Weights of a small image classifier: arch preact_resnet, batches of 256.
Rows from block 3, named by matrix and row number. Rows with one number belong to one channel. Each number is 128 + 32 x the weight over its row's rms, rounded and kept within 0 to 255. All counts start at 0. Numbers have three digits each. After the name is the row's rms in percent of the matrix's.
# convs0: first 3x3 conv (model.blocks.3.convs.0.weight, 128x128x3x3), inputs 0-6, a 3x3 kernel for each
# convs1: second 3x3 conv (model.blocks.3.convs.1.weight, 128x128x3x3, transposed), outputs 0-6, a 3x3 kernel for each
convs0.10 101:129128118126169128105151154149128128128114097128128128069045043106049060097059066090096121115115129116109121076128068104128128128128074138146155150159158137145140166174166128158128128171128
convs1.10 087:094079128087046092117068128128128163128128128128128127056128128042128037024014012102128128128128128128128071093128094114128112081110086068128074080088087073087087089090097095128094106111103
convs0.11 096:140120142129126138101101095128128128115128128128128128153143129150130128180128128128091128128071074122092092128128157128128143141157160128119128128133128128128128128128076066083084068082128
convs1.11 097:128151171142144128128123146128128095128091128128079091067073048128073052064060054055044035066128037128128128127114114119102102128104102216221200216221203191203128128128127128128139132137132
convs0.12 095:084134102108128117128128081128128128128128128101128128128091128128107086142110113128128128128166128055128128079059094038028056128061128126141120133141129128125105128128118107128128116098094
convs1.12 102:157128140162179154128157149048060040076081059074128069128128114128130128125107129098128128128124108128128128170128128128171156178128150139128128135142128106124124112128116138151142121128122
convs0.13 097:128042096202244113129224166124151163069128153041011049128161190128135128105113128177154192134121165118118128128128117172194139096136109139130140137139128128128156128157165128128150128128111
convs1.13 093:230233164193224203172149228158169138170187128154128128156167128159128128128128123142082128128087090128101101128153161164183177173170190099128101128118128104112123128128128128128128128128128
convs0.14 100:165153146177170167128144128135140117127141125128120118138134119128130119171148135102110128128128128127120128153153139151143136128128128128128164128128128128128128111098128098095083091128087
convs1.14 101:122093103128097092141134127128159128128168155128152128113128128113113128118119128143128147144144148150142149137147137142148137136147128128128128128128128094128128069073068080079078075078082
convs0.15 098:043037037058052049049044060153157141167166155167171159152154128128128128128149128117128120128128128128093072151152147138144134131148135071081096073080087097094098098100090091102089102099095
convs1.15 103:094091097106104119115107128085086094083078085082078086174180176178186188177188183085087099081085097093085090140133128147130126147128134102094100099091091100095092101085128095086083106089088
convs0.16 099:103086088103098042115118113182158152185163154188168151161185189145177175143128128197189187180128184185184190125128128128128128128126128143142128159128128176164128128105123106083105105102123
convs1.16 100:143117128145135137128128129128128128128156145128128143130150147154175168159176160153163160146144142146139144120128128109128128128128108128161151137145151128136142060069073068071074064068072
convs0.17 101:096115117128128128142128128133119128128111102106102109130147136122128104133139129128128070128152100025128128108076085070064065128086096089104091096117110085101087137105094114094085107091096
convs1.17 100:164160128171182164162169128082128078114126128128116128103103128127128128108101109084128085103113128128128128179170155193181166128178128135140122143147140128128128113133119148128144137143131
convs0.18 100:044049063072065072096052068205188193186168178190184196128128121110106128124128128157147161128132160162163180076082066073074066096094077097103109107096111117117124132128136128134141140128166
convs1.18 123:107128113090089098087089128151128132128157140128159146129128128152128128128128133128126125128128120128128128128124140100128128097092128167163128161160167168160128059065073060060066066066063
convs0.19 102:159144187173173194213213185118118103128128128146128128139153146156128128169144154128128128128128128128128128123138142162178158160172165110128128128128124103110128136133116138128117126130119
convs1.19 098:128128128128194128151187167135138126139140128125125125118125117128110112090087087128128128128136139128128128156179193152163176151162128128128128157128146171128128158157166158162173168170171
convs0.20 092:141167148128128158086101113128062069052024128128047128128128128132147116107128128097128121128116130128128122117129164128138142106148124128128145128072116128128128102120112112139128128131128
convs1.20 104:152152145128156163133154160031038033030045029025037027129141112157166132134142117096110105110128128121128128081090128087128095128128101107103128103109119104128128128128145128128173133128156
convs0.21 101:207188169216197189219219214128133133128146131128126114128107114128097099128044128118128128112128134081128100128128128147128134125133118128098128112128128111128117186174162173166159162151167
convs1.21 095:134138129158166128128163128128049034128128128128128128099128099128128128128099095131139128128128136110118126128128136128152128144128151166173128128182167128171128155158156154152157155151154
convs0.22 100:128089071128089065131134079136128119128133128109105110179156162128172164128128128128172128128177162128128157146128142141143128128130134101128128102094128095092099010128128055128128063128071
convs1.22 093:196198197169175198169163184128128128128128128128128092106118090117123097099108086128102104078082089078084085131130126128128131128140127152157152128156152128143128142146128143139128141128128
convs0.23 091:138174132134128128099141129128112110128071076154128104129108128119129109099120128120115128142128111128128128128128130091115138109128125092128114128069101128128103079073086128084079066083098
convs1.23 111:128128128128128157122143128039058046027047038018023009124127109141140128129128112101122128111119118115128128131145128135150146128148128128112108113116116128113128108128128124158128106134128
convs0.24 102:108082128143108115128128128072074128128089099109096109107128128128117128097119128147153128128128156128183202114105114142144128123132116128128128128128128122109128114121128132128148128161164
convs1.24 101:128128134117159173109131143103096071106108084098101086149147145155151138131134128177168175165128128167153151104130137101110129087095114128128128128128085128100097100128128128138128128128128
convs0.25 103:166151146176158170192181182182210201214231213220251214118136128128128128128128073136150154121128128128128128142177119216251170172207133128128108128133127121128128141149128155146161149159167
convs1.25 103:096128128128131119096128106128128128135128128128129134175161164205194192174166165149128157128136128118128120125128123128112115128128128164128128170179128172182176111106111112106106111109114
convs0.26 098:158156165152125146148151115168170172192205181160180149158163136177192166139172148117128099128126128110126101142179135178206156127159138142128128150149128153128153128152153128141151128128142
convs1.26 097:113087128128120108065090128128128128168128155128128165157167157183196194139148155128179165128175165128128128128128128128119128128111128160158158159168167153160154058065058064067063073067068
convs0.27 093:179065100147203178128209173128128059104128092116122078219133148116076096104064088255128128128079128164102149115128038128167128133207161137123118145143145135128128128128136128128128158133128
convs1.27 094:232255128235255196150128218128128071128128128128092079128128128128123128108107117128066128083058095086078110128147140157161152155128153128112106128122128128128128141138128133143128121128128
convs0.28 092:128150145152130120135128116064128128111134099082128067144137128167167128177177160101128128128109084128129122131155101128180152128163155128128114136128128139128138085086067088087095083092071
convs1.28 096:128128084150155145128128128143145128171168147171182183128207180171206200128135151128208184164191175135158128139149128143150137128120128093108128096128104128125128095098092106108100097128092
convs0.29 107:123101132109063104143106128100103091088103093076097082122124095123128099125130128110090072110080062117128128037041038032034011039018010103128128094128128128128128043056063032049053040051050
convs1.29 099:128128127128123128141128128105104128105099104095085083128128096075128128085128092112105128128096128128108129080066084068066090079079100122128128128128120097105128151143140139134137141132131
convs0.30 097:148174144128128128128099100153157175141121146162175154128128117145128137136128130128126146131128128128131128090118128108128128111136102128154123128128128128128128128115128098128128128128128
convs1.30 084:145092108052000024065022065065064069065070073081091087128128128137128128100128114126132114127128116128120105128110133137111128128133144136152131154170151135156145078092085085105096088099094
convs0.31 096:128128174200128175175172155136127120113110107122128126194189174172128149143130138128103102087128083090067089128148158128128120118128128156128126128143124151140125173185173174196182171200176
convs1.31 104:120128128119108114128103107128128128128128128102100093065068072070069069084083079116128128128121128115116112142128133139128125124112115170175153158164157128128143116128124119128128107119118
convs0.32 098:169138128116128118141149148094128138144182165121140125152167164183180179145136125128128128128124128107120115135169131196240194175200172115087106128056070083053068165178194152161181169169186
convs1.32 094:093108095114150135074119119159128128128160139128128128130142140157163165135137151146171167142157158119136136166175169161185174161163128128128128128128128128128128148151128155155158155128128
convs0.33 102:038060066035047061059004046191178178183170161194188185103093103128102128128128129128128147144143142157153165095099094077067073091079085102104099106104102118115108116128128128128128128128144
convs1.33 131:121089122091091090099098128128121128128131119128128128128129128128149128119128128108128128128116108128108128128102106128086086097082082165166168163168171167128128049057054053053049050051053
convs0.34 097:127136137128128139128128110101106127128128117114128110102114102137148121133149123092099106128125111116128128073061096075059077108087085087089128097128099128128097128128128067065128076128071
convs1.34 093:155165210119127128137119162128111128086098098079088092128128128128060087143128128128128085128053071128070128128128128118128128102127130046128068055057068047051069128128110128128128128128112
convs0.35 099:137152150147128157122133143134154154177221193141199162150183152188219199167210176128148122124131105104128128128128120215243182171206157146128128145128128128128128158162169129130144128128128
convs1.35 099:114128128108114128088102128128162144170128151156128152175190180198211210148160171191203207177204214128163128128118128128127128114107105161163128128128128128155128060063066068066070128128084
convs0.36 101:101128098128128092131092128128121152092069093121105119088036080053020048128086128143107133125088119167128163128083060094128064128070067155128128128108133094088126111085103115092093137120138
convs1.36 096:128128130163173156128174128075063057073060064086071065174169176178155175173156178133102135119088124132107143134128122128128143154128135121128139126128128128128128128169128128174128164172128
convs0.37 101:122128149142177128117121114181175176171143139173155159128128128154128102147108104159128161123128128144128128047077047092115086094128128128128128128128128128128128128128186146128128169128205
convs1.37 109:110128132106128131128089111128128128128128128128141132103105107130128125105106096115128127098101128080084083128139129128124113128128091167166164170173172174177128098104105101107108107108106
convs0.38 104:165161179129128165134127129163198156204215161144160110175211155186224185110169133125142090139165106108151102161205149205240193132162136128127128128145128128142128147136153150140150170164162
convs1.38 091:115107126128121137140148164152155140177168167128162152186196175230233232203210211189188180179185194128155161128121127122127128121115128173179185181177183179177172099096094099095091095092087
convs0.39 096:128090128128086091106088052130132125158166145135145128128128128137128128128154129128128128128168144128138128123128108117111085088128128128128110128128115136128126128069080091128128093128128
convs1.39 109:144133135164175162155164148128128128128183170128194179131128128147128157101100114137128143144153128125122110128128128141128131134128128147159147151164158128159144077086082082091082081087077
convs0.40 094:128116128094115093061069072128123108128120103126117128128128126150138112128128128107128090128168128072113100162128128133152138156164167112087087128087092128128083128128128108128128116110098
convs1.40 092:104107091132161128101128112089106075124132097104104076088128128128104128085081128128134108128128112128128104141128128152148128163153128137138118139146128128128128110131111140128137125138122
convs0.41 105:123116119141155128151148131146177158141156147119134128090126106128128088061128064136161153128128143128128134152207169202244206169213165097094093095068094086072096129128114128128128128144150
convs1.41 095:093080083103114128096110128128054128058053128058128062104093088119104111105090094134128128124127128123115130128127143128122134115114127142148155145147151148128149133130128128128128128128128
convs0.42 100:066065072073080097094102116147134132142147140128158147189172197181128179191197190128119128128117136106128130111067092064048062076080087122117126112102114120115121128128049057128051128057128
convs1.42 085:128102128115109123128146128128143128128128132128128128128161158147178164128164151124128135134139131137140127165156159158143146165151152124128124121127118117122118128128128128128128128128126
convs0.43 104:119118131128128128155140128173128136141128128128102128128145128117128128104128089072046023050045026017041035113113104143128139149139117128128128128102109128108111128128151134104111115101133
convs1.43 097:175170145174157126130128103132121131131128142140132146100087094095079128101093096105090128095081071100071074214202128128191148128137103128128128128128168128166170173128149168165145128128136
convs0.44 105:134115134137144164128131175068086071078091085077094096171173128185171172166168128152128128142128142126132128076070128093088087100099102128129128131132128127127126087099083086128085069128078
convs1.44 084:086093114031029075068051093179177174166168164154157128067054050076054044079065050081072064091073058102084067128096128094128107105094108128128060056057048045039035128125120128116120128128118
convs0.45 098:121134128132131128121128128128113128128128096115128128167159128157128152158128157128128107128081089122103109097092114102110109129135116076089092093098097076085097217211224206202215209211219
convs1.45 107:128128128128120128113108128168128168166166128128128128077093086087096094075093089075074071078074072093092087103107102128128108104114109104128107128128111116120122128126126128128129127128132
convs0.46 104:094090093039057090075071092127116107110128112088107108122122127147142140132152149111115116141131126149128144107078093087071085093087114156175190168184199168186200095128110093128105093098090
convs1.46 090:120122181052038118104064128128128129128128128120128115115128128128128128107128128152128128128131130128128126137135129150156128128128128065073078070128075060070077149151145144147139150140140
convs0.47 104:128128124128128128128128128128140140128140128140155128076085128113094106091080087133128128128136128128128128100128128113112128130145122162128180128180181160170169140136128123136118128125110
convs1.47 086:136122163049007089071020085130142133127132128130133119112109098136128122138128124128110128128128128098112128128127121128149128128128108088089108099093109095093107136128144128128135128128131
convs0.48 101:128128128128170194187188195154128150148142135146151128128072084066071073080086097128098128128112129128128128060054071061055057066084081128106110128116128128107128128128111140136128128128128
convs1.48 096:128125166119085114125087123128153128150155128158155158104104107092095092091088076035038128036031128043128128190194172184207189176203194083084084086087084081089087128128128102128128128106128
convs0.49 102:084094102077128104089102104107128128109128117113128128128127141114128135128128128118145177116128158134136163128116125095090128104106125102128128128128128128128125000017030000033033011007009
convs1.49 102:128184179128128164137128128139132128128128128128128132102100087128133128128128128137132132142143128152151128084128065128079128081128128128128128128093128085128080128128139128128128128128138
convs0.50 103:131132152129129115143143136106128128102128128128128142128128128128113115128128099153172199154128158146134137128142146128128136166128169159128143150128149128128122072080076072085095074083095
convs1.50 097:141110122095089128091084087133133133131128129118111128070088057128116089083128063152153141156158144128162142122134135119135137128105107128094128117128128129128128160128170146139161169128128
convs0.51 105:083069069021040058026013037172128128128134139128145150122141122128125110128131126128192128155172174128128128116102111088073102093080103128098128077128128075128102128128149128087128128086109
convs1.51 091:067069128041037128082044076032049049034045047046043035128099128126115128124125123126128128128128128128128134080090098089103122114105126180185128128184188128128128126140128128137128128139128
convs0.52 100:128128128134183109072130100128115121128136128154140117128148128126128151134128156167128189148145128128134128151153128160215128128202128128114115150151139128156148163153159146138164128147174
convs1.52 105:128180128154201180155150152128079090079068083091087128127141152135146149142134129116114113104108103112097101121117128128133165171128183128128128107128128128128128159148151146145144128143146
convs0.53 101:128141133128139128087114100089128090128159113068128070172188167178213174128189155141147154128128128139128128128120102120171135058128085190184183173176167170175173138119116128071071100128088
convs1.53 100:131111164109090139124139128143128128128126140128128128180200171217233223209225210199211202205218216201209201128167128128175166128146150073065045081077062072069058128128139139138144142139145
convs0.54 101:128135119134128116128136128128128125128128121128128125120122146109094113128116114104127135128112128096111128106113122112102108122128128079097112081094105076082091182189172172180176180188187
convs1.54 090:126117128110068105110068128193202191191195188182186176056066047067068059068061039082097092084082082096097084156175128140164163128128128128128128133133128128128134128128115128116116128128128
convs0.55 096:148148157110121139104107137128100120131105128140128128134128128128128128145146128128133127128128128128128128146136148137128128128128128128109092128135128128124128127080128106061059107128077
convs1.55 097:162160187190128217192194215128128141137148128128151128107115128135137097102109088128128079100081128095082074083128128128128128128128128170174152171181158143159144077085067090128128093086075
convs0.56 099:144105091094161173128150121153135128128128128094098052187176128176192164177158145171161128156166128128128097128128129085128143071128090181128160189192177195177164128128131156097109128114107
convs1.56 089:143182181183167128152159201165128128128128128170128128130128151128128139139143128112128128122124128140133135128153140128197165171186176055052040066128128070128128077084097084106103098105103