Weights of a small image classifier.
Model: 4.35M parameters, arch preact_resnet, norm batchnorm.
Training: 17800 steps, batches of 256, held-out accuracy 99%.
Data: trained on stained colorectal tissue patches (NCT-CRC-HE-100K), 100.8 epochs.
Rows from block 5 of a small image classifier, named by matrix and row number. Rows with one number belong to one channel. Each number is 128 + 24 x the weight over its row's rms, rounded and kept within 0 to 255. All counts start at 0. Numbers have three digits each. After the name is the row's rms in percent of the matrix's.
Before each channel's rows are labels from the 100 images, of 14848, where the channel reaches its highest value: "colour at peak" is the nearest of a few named colours to the mean colour under the peak. Only what is clearly more common there than usual is listed. The data: stained colorectal tissue patches (NCT-CRC-HE-100K).
# convs0: first 3x3 conv, stride 2 (model.blocks.5.convs.0.weight, 256x128x3x3, each kernel summed), inputs 0-127
# convs1: second 3x3 conv (model.blocks.5.convs.1.weight, 256x256x3x3, transposed, each kernel summed), outputs 0-127

colour at peak: white
convs0.24 094:136136130126123128143056137130139126136149106131146118121164095106123143129133127150123178125097177127144169139149129135152143125106146177136160115070150140150140127125126102129120153055114112116162187138164107120163122095126115142137146103180102115126128105111141099131128119123094127116124146144138124139143136116089170139124139041128118121109143172101167108116120157139106136157136
convs1.24 096:122149130126158134120087139115122129143134098150144142131130097170121119124141148128112126130116184114140140132134135124133149143101120120032133145141122162125127106165118163099111167143128137126140137162119166120130142135120116114125099138056130120190147116120131118100127123167122125122134141124136134128068141131122134141103133135129096215123166154144135136085126129153082145132133

colour at peak: brown
convs0.105 106:138124106139125131131122136115138159127108086118145088121134135133138048141134158160159138160086144171146130133158144122128124154153153122138125084132130128126139121115164149115140129128105095192135127103135144139127131125113142139069125133115125116129115139131089119132083119136109127157158099118118133156123080075103131096081120186143147116110062149109128073119096135112122174138134
convs1.105 103:120124124130123090105164142094221107125123141130122125087145107122133126129136108148138133126164156100084117129098106127126140147159120165132119155148166151118117121119125090131152146129131155135127159110107137093143108069109127131129112052136142053125102117076128133127130174120162173125147100115099106126129120128106092116035149144127139117105126104110134153135144143124131178102124

colour at peak: brown
convs0.171 104:107117122090132135126127118131116107090162169128098133180071175113129127098147154129120134128133088110150081140152070129098125138150154093119118175125085126130121121128120115116125103126123133120128143093099093141118121115093137108167113130124080077109128127120109149144074119126138122145123105123068114117100108118167121131128142127170111073085108131131113132130095191129133117128137
convs1.171 099:120090158126159119132150116121132125135149114136123136117063133128165144135157163119111117147117123098089124102121139114099100129066144113136098121064117098098146128141123115170154137119127108138088137121152125118122148081126162211097109067115116140129088070109120136079132120134110088140118091095134194168117160141088116099140121172132108110136116130143124106120190121158054116128128

colour at peak: grey
convs0.125 092:109113111110111123128133141114151121157131122109115133105094103120158127104114113071094120142133123092098142120119110121111226108111128124131125122134140139142114098166113141113159105139114117103132094140127154121173131125126145125129094128139129122089147158121153081222125118111099122125122145134147112117131146114115130138112113129124104132145131110201114127144074120205126147100131
convs1.125 110:163131155120101110140121128121121140124116134093136129137130131131114129096123130129097122122138120128132129148116139130126200137133137190128061141119108127120153135125129160137128086047088125133130135134176130128127150096128108122107154121119098141119092149138122174128133120116164137115056120128140116128141136127154146128148135150122131109055122095110066128123185150094128096127130

colour at peak: brown
convs0.224 110:136119108074123123132130120095124060116164105139035098117134095097133150126107131133109137137094131071110135152158129122088129134133140130114100120143041119133100068126110144132136154116136095110126136116092139157174133167080145125150140119132121130139129139129116138142081131131128155152114140131100128117128133118130136124135163122126128095125092118100116128127141145114133069126104
convs1.224 108:131105126133091129136115125135124189152130145148125128111126136118165116154174142121129101128084123139110133127086123142116104124077136095129127147115131112123125128131141113184121103133142122142052125093136132129135128148108172160146076103082120128154096113120131084032137124081125111119136107126127128128089128146127100108130128134115143113119143141115136136139138083142124189150137

colour at peak: grey
convs0.184 106:113155139142087090130111156113115132145180052131125115117096111138155106134076137124086114133049088113109120122096141112036155124131125107125107121121128086131110124114133126131129133124104138134087131133118095137128168134115128115127128130128123138125148099098146133127125109136127128124130133077117117127060096151145061121136153127129109110141142172112135142118141124114112125159147
convs1.184 087:061130083113103142093181175128130128108127132127147115136130129066104132142148098159123125179132128125138122153144129160121103130133124106188159150137141117121066139128108106111128201135188119130128176136126128128128122139106123126176143135170127129114119137126134071114130151133137185150128127132125125126135131139179129117129159119138140151082139137135124131078073094124123141114166

colour at peak: grey
convs0.141 102:120118130129047106122122131116095141151123118141112112135122158127118120125061118135113135091108108133127111115122088102091185189138183105151133132108115153124087131179083112078132082092103158111116109113129140150119125130124125139112125127127115105110127154125137125123112098128087082100132134162129120113110130190149132095159129136133099103129137148122121091156117155108145153128153
convs1.141 085:120112128113122105138142173137125111109122102129153128120122107134085123133119060129116132172140141120159104126150066149137142156132128108167086165133123066122138143125126129112150111136083113125103136128134120129137126130034096142138134152135090137095114118147128102131128127139194132157076142111130134140134147150157163134158123188088120131110099128188113124113141126126131125137086

colour at peak: white
convs0.15 098:121121127150106134132129097120149130102111092103109117110178126094157035161127144135152143138100101124137132130131069127132111139121134128098106132144141126142155115128153145105103139120142097109123086120155140142122124193120129128089111130120130133121122119134102112143086107188122148186108146129061119106074126122114144121100141137154087117141148122090139130133121147085145088127151
convs1.15 096:109109122126124122135137126126155131172124137153084101086128111099128112179174097119164129109150104137127103079107131131155090115136152124132125122125149124111109089138117080149125121138137105155125123120138153092124091158128139131130080128137132103145117133134099106116135138096133141139151086115119052134126069139125116160124135170138196111135126134051131164174114098172188141135121

colour at peak: white
convs0.87 106:144110115120087129137121127060125176106127071125099115126125138100137136135131182121166120179116140107132122124159129100120121120154124128122112121158120127119149133078121165181165175143134081136132121121123135114160120147107143119127169129114091135143101082125110135125127148115155105126123125136133146128131134131109128116108129152120075111108112142044127156058172117133118119094118
convs1.87 120:139134131139109115127153132110150138170136125179109117128069129099131123149136127153094128090140136090116150155121085146133103159143120123135133128184127134138150113093128112130156142171132194128160133093143131126127154074125134122130083037156138046129142128136138129133154147132142167107150133132122136121134141141123078110051131124102170147128122120079137176102125126151118181105118

colour at peak: white
convs0.76 090:151123169131150111135122133132131078131201098132141100151121124079128129151178145092138119155096109135192129139191104131134173129133133114083133165129103124158130142098101128181113129139153144118195126070119137128151122103111135131174132119132130132143107153132170156136117119139117120167151117136119144124134137125132126126119123127111135118141125170129154146137135169169103137079119
convs1.76 114:134090119125147135114131119125097118139121067124126133154105138112190122116121135117117119131140140146117142167134125105140134131015123140130131159115116125093155131209129117108136124123130156128076141120151145157151135080137127189136118112147139137145131136173134127071129157122118109154127170160146162139040123139128140124106127123120131107116125165085083116143129125190082074177157

colour at peak: grey
convs0.253 107:126137153116138127127111142132118129126150101125163107144049097143133081136127151094101120109126108085121085131109166133121115088151127095140140118125125109122132139117129115141131135098086133089060118137119077156109135127106118111127142133114073142137119115081146153115149135111140110096157117069087127152112118125137055128142154126092080112130106155122131096134129127121080120144136
convs1.253 094:046124119114146170087135092136127133096133143106136136139127092112125134129136146176130131138117127085127147136181134132119108136133127105153143086139157155130082137135112136115118190154149121091146139141134091076145108154109129136161161146130178130105110071129140109112121117104076181127126081090124182133158131162126118087142129123152073125121122146128137072100116133112081130126141

colour at peak: white
convs0.213 099:112154141115108120155055137094152124124112105156133085154136137095127115153124126128117133158129134157108078130126127150136123130114126124125141180071152145136129133140124150136134142073114091114132131131158079123137127128147114142154119119187102123138133054118106144093131128142130121125098100123144121100142136112092144125077176092141139128101152134094136070124123172129152134150172
convs1.213 095:104137134140121155128063124154106121139120119141132136120101127130113133130141173104114131127135134129122167121141121120134125168086134120084132125110144114125137135091128122132129139101133121172151131178126131152136135101170142078125134145129099212122191137126112125136132112151141114131169162131131154129155121153112096136166112135136127165212094178166140171128135131134123115102111

colour at peak: grey
convs0.191 107:127130115133115143035153124134128115130160077119135122138111118129110135126151158122132128173157127183160135127132107128108127130125129085128152137169119109137118097144114159131124095101137137109138135157168120119131125066123124138157125143171116080102131143122172131143119124081124132106111088117123107135123083121154127146122110139119163131061152128174120131119095131165089093085131
convs1.191 103:142127133120105103126128099097106123180149149102142123167138144091211136089091123105105074081131115121123133152135126116103149111108184166129130147108107129117134144128148110117171106092104125109141124100105127187146159114126123138108153062120123131130166133129125165137138131130126156146117173150153129126134135143131119101153119163104136079106102115110093099114130089132141104128130

colour at peak: grey
convs0.179 105:092173128104119134134154116118115135112132114128126135140126108124129117130141121068110130131142084076141086084113094113129150119124125101108121162130126136136119063133132120141128103125114132121125064145133134145125180123124152110128074129159131056142146070127181115136126111122123091131121101157125129155138133115131137129145136119167112124076121125182113087135102155169144084124143
convs1.179 097:157131168136120118154153144114117088142141120098124164158121117114132121131114123115126107108155121110098135097158115077130135118144148149138128181131105115124156123132113148087140139076114064117133153124122111126115155089182116135091164086111109133125128165080119201130127108139135155125125129153178129130151128130154097119144125170135143125159110124101097098127155137134150114085137

colour at peak: grey
convs0.183 106:133083093056099120137144101141138044123146091107113125103139124124115079148121132108135117129133113119115116128125129096103122150124114132128131126130092085148117131081128146109131124149144145128105127078090125150153135162128103132134073148107123178141125060112158137124083151136118131123121122110129161067127115120117142081135144088135097133149139138103105133131140131121138127077121
convs1.183 090:123115123134150170097144133124136126135125109130152128119153131131130095120160146174165160107093140154130145122132144173136100126121130103138166134141124126135098132141115138117132140130171122131116132147132165132132106172132110148088129170160130135148122159118119116123128135105127111144131138122128118126110118128127115165144168080195172087122133128105139181122079121148153100178175

colour at peak: white
convs0.131 089:135124130144119127151121163146123118131105133117141137121150135072133147131134133150146140120150137106127144149147080138143111081096134137164116116082192128092134151137072152116158123111141123127088117105150107113114142136134102141169177132098077123127098129132149106086122129101122147056180143112130125118153139089142128138048155131117114113124164146077119126105129122150128137138128
convs1.131 096:132198131188110105146167173124192133137115129165154108077175152142129126131137162174125073129131128116114157103088182128144117188153127132139091118152150157129141126094170136138130115143149123133172133138156086114148117125133150130085108127131123095118127123129151115166131128130146128129143111118115089109103166089089127157113124125088134149178175082153139160141160147116123202116100

colour at peak: white
convs0.103 102:119126142171143122121122142146133127106105100144123101135129192075109144132143152139148086083145130152135187136117117178111057133121126104138092171106139142103132136132119149127132141153129128132124126094139119164101106116141072118151123142128079122123128136135122137116071139106138127129101106126113113112056116111116142058128153137121143139084130123073131145091125131116133127141130
convs1.103 098:198121155131136118134121178093141155122103112132134137097203155134123139087155122139122181108126090133108130108132191156137138074183133157088094133137140130137142138124139121132128070132107188135128106138151125131139120125167123154107139134087159128134102146105122173142155101123132127126077131164133090131145138092113127133112105124132150115134093058131128141135147153117177129134123

colour at peak: grey
convs0.162 102:162126143097151148136159120122147104099117108142152150126160128137074118144131130134127140069136131125125089136138118120141152136146136165131131130105133112148111120143147049133105138108151098143128127126091139132190136132091161152132122125110163129133126091096156120155124140136091111115080146149146129115181159117154142123154134132149148089140113122207086115138127140201131112141128
convs1.162 105:135135133123121127133160135089128131123132142119117136144113143165124128043147114120132139082112145085133130121118106127116143168146125137158136150126102122123097117127116155136121096042133119125104125123111134125114127124116122122077132113161113129130112159110129175171125126121118137132126112128115122095115129112155110140124150139140147095066151090111132114131172197113150114120117

colour at peak: white
convs0.124 102:158146159174134154177132115116159123123124136140117172079142094117136144139143113151115134114156126076134120135131131152148119102135102130144094131103149120086129150144165103165083160105111146148184138083102129139139131141087154126148128073147113140098116138120139127109128137155151122127130074119127111132140185138125112118070171150155133117160117125122130174131131129120110082086103
convs1.124 099:153130054127154112157128144122129119142131086136170085106122139138150107155132117124124132160120120139125125139123156142140112124113100130086123154127126118128122149150117137124126150125131133131164146119122130150105175121121096134156125123145129109136116183182089065111134133139127130134132127176107116144133179119119126134109194109129164135132121108136120154132114072121168112139084

colour at peak: white
convs0.14 099:126173107087081122165151101113115140109127084123116133118118127139129106131100138154133128159160140164159097097106088129082107126152135117148154133131116123147113111129168144126112114078139127099115082145127146135124149142119119122150144125141109053098146189093140114137132135138121105130120073159105101167113141108153143142116108131133149126060130138132124097127075152159157158119123
convs1.14 085:147126121141118118171162113128142124152145119119147130166167160090169111132129125135124118073148128115102156128138136112138132131135149155130191190137121124121146126130112137107156132115143108130128146123118126132125149133159131119126174109149166109127143161130117156159139168149132130140159159140139117093168122137128110127124144146143157113136104129090129143132123127126188119079134

colour at peak: grey
convs0.99 105:086126129124145149065138094094097063118140126093144104183125099108122073131130140109117134111133133135116114162159124178132143126138139101135108122117148108140117085125067060173129104120114091145127170094139128130141105140105125122124119117131123109116131127121156134121130119094143121120133133102114121074126092122161125142154138133102142070126108108156129147150138127183128091123139
convs1.99 097:128123156116121114110132124119137138131113191121135105104099133143151132066155170125126079116112126069127135150148139125118133152056100126129121137104115126130110141127107187150136134045129107126127120123113129121112103138130167149106131089118120124122081082135115112114128118092124098089132108099109176127119132128100080102132136160118123117138130113116111099064181160124080124124128

colour at peak: white
convs0.98 101:142088148127112127137119155134139136145139156134130137054153134129139103122125139174141123142079138108159145154145093115126161129141115137147152166122184127135106125117151070141150111131143111105126158120132113115120096101133146155169105078105128132133107164079101131141127115096122180095108135151148095105127214122130148132113165138135131101178146123120106149152130110160131123138115
convs1.98 107:125186129160124110115102132110089119146143114123176123132137152155178131116090112117133142130146158125122096134130159122139169147116108162068127154110136139086072143124131112102114154125133115150138154201175143153136176137093089140126130135149117162109141136139128110165110121155119131180134179121118127166101197107092149152123155128128132144122132146142121128084124135154128140171133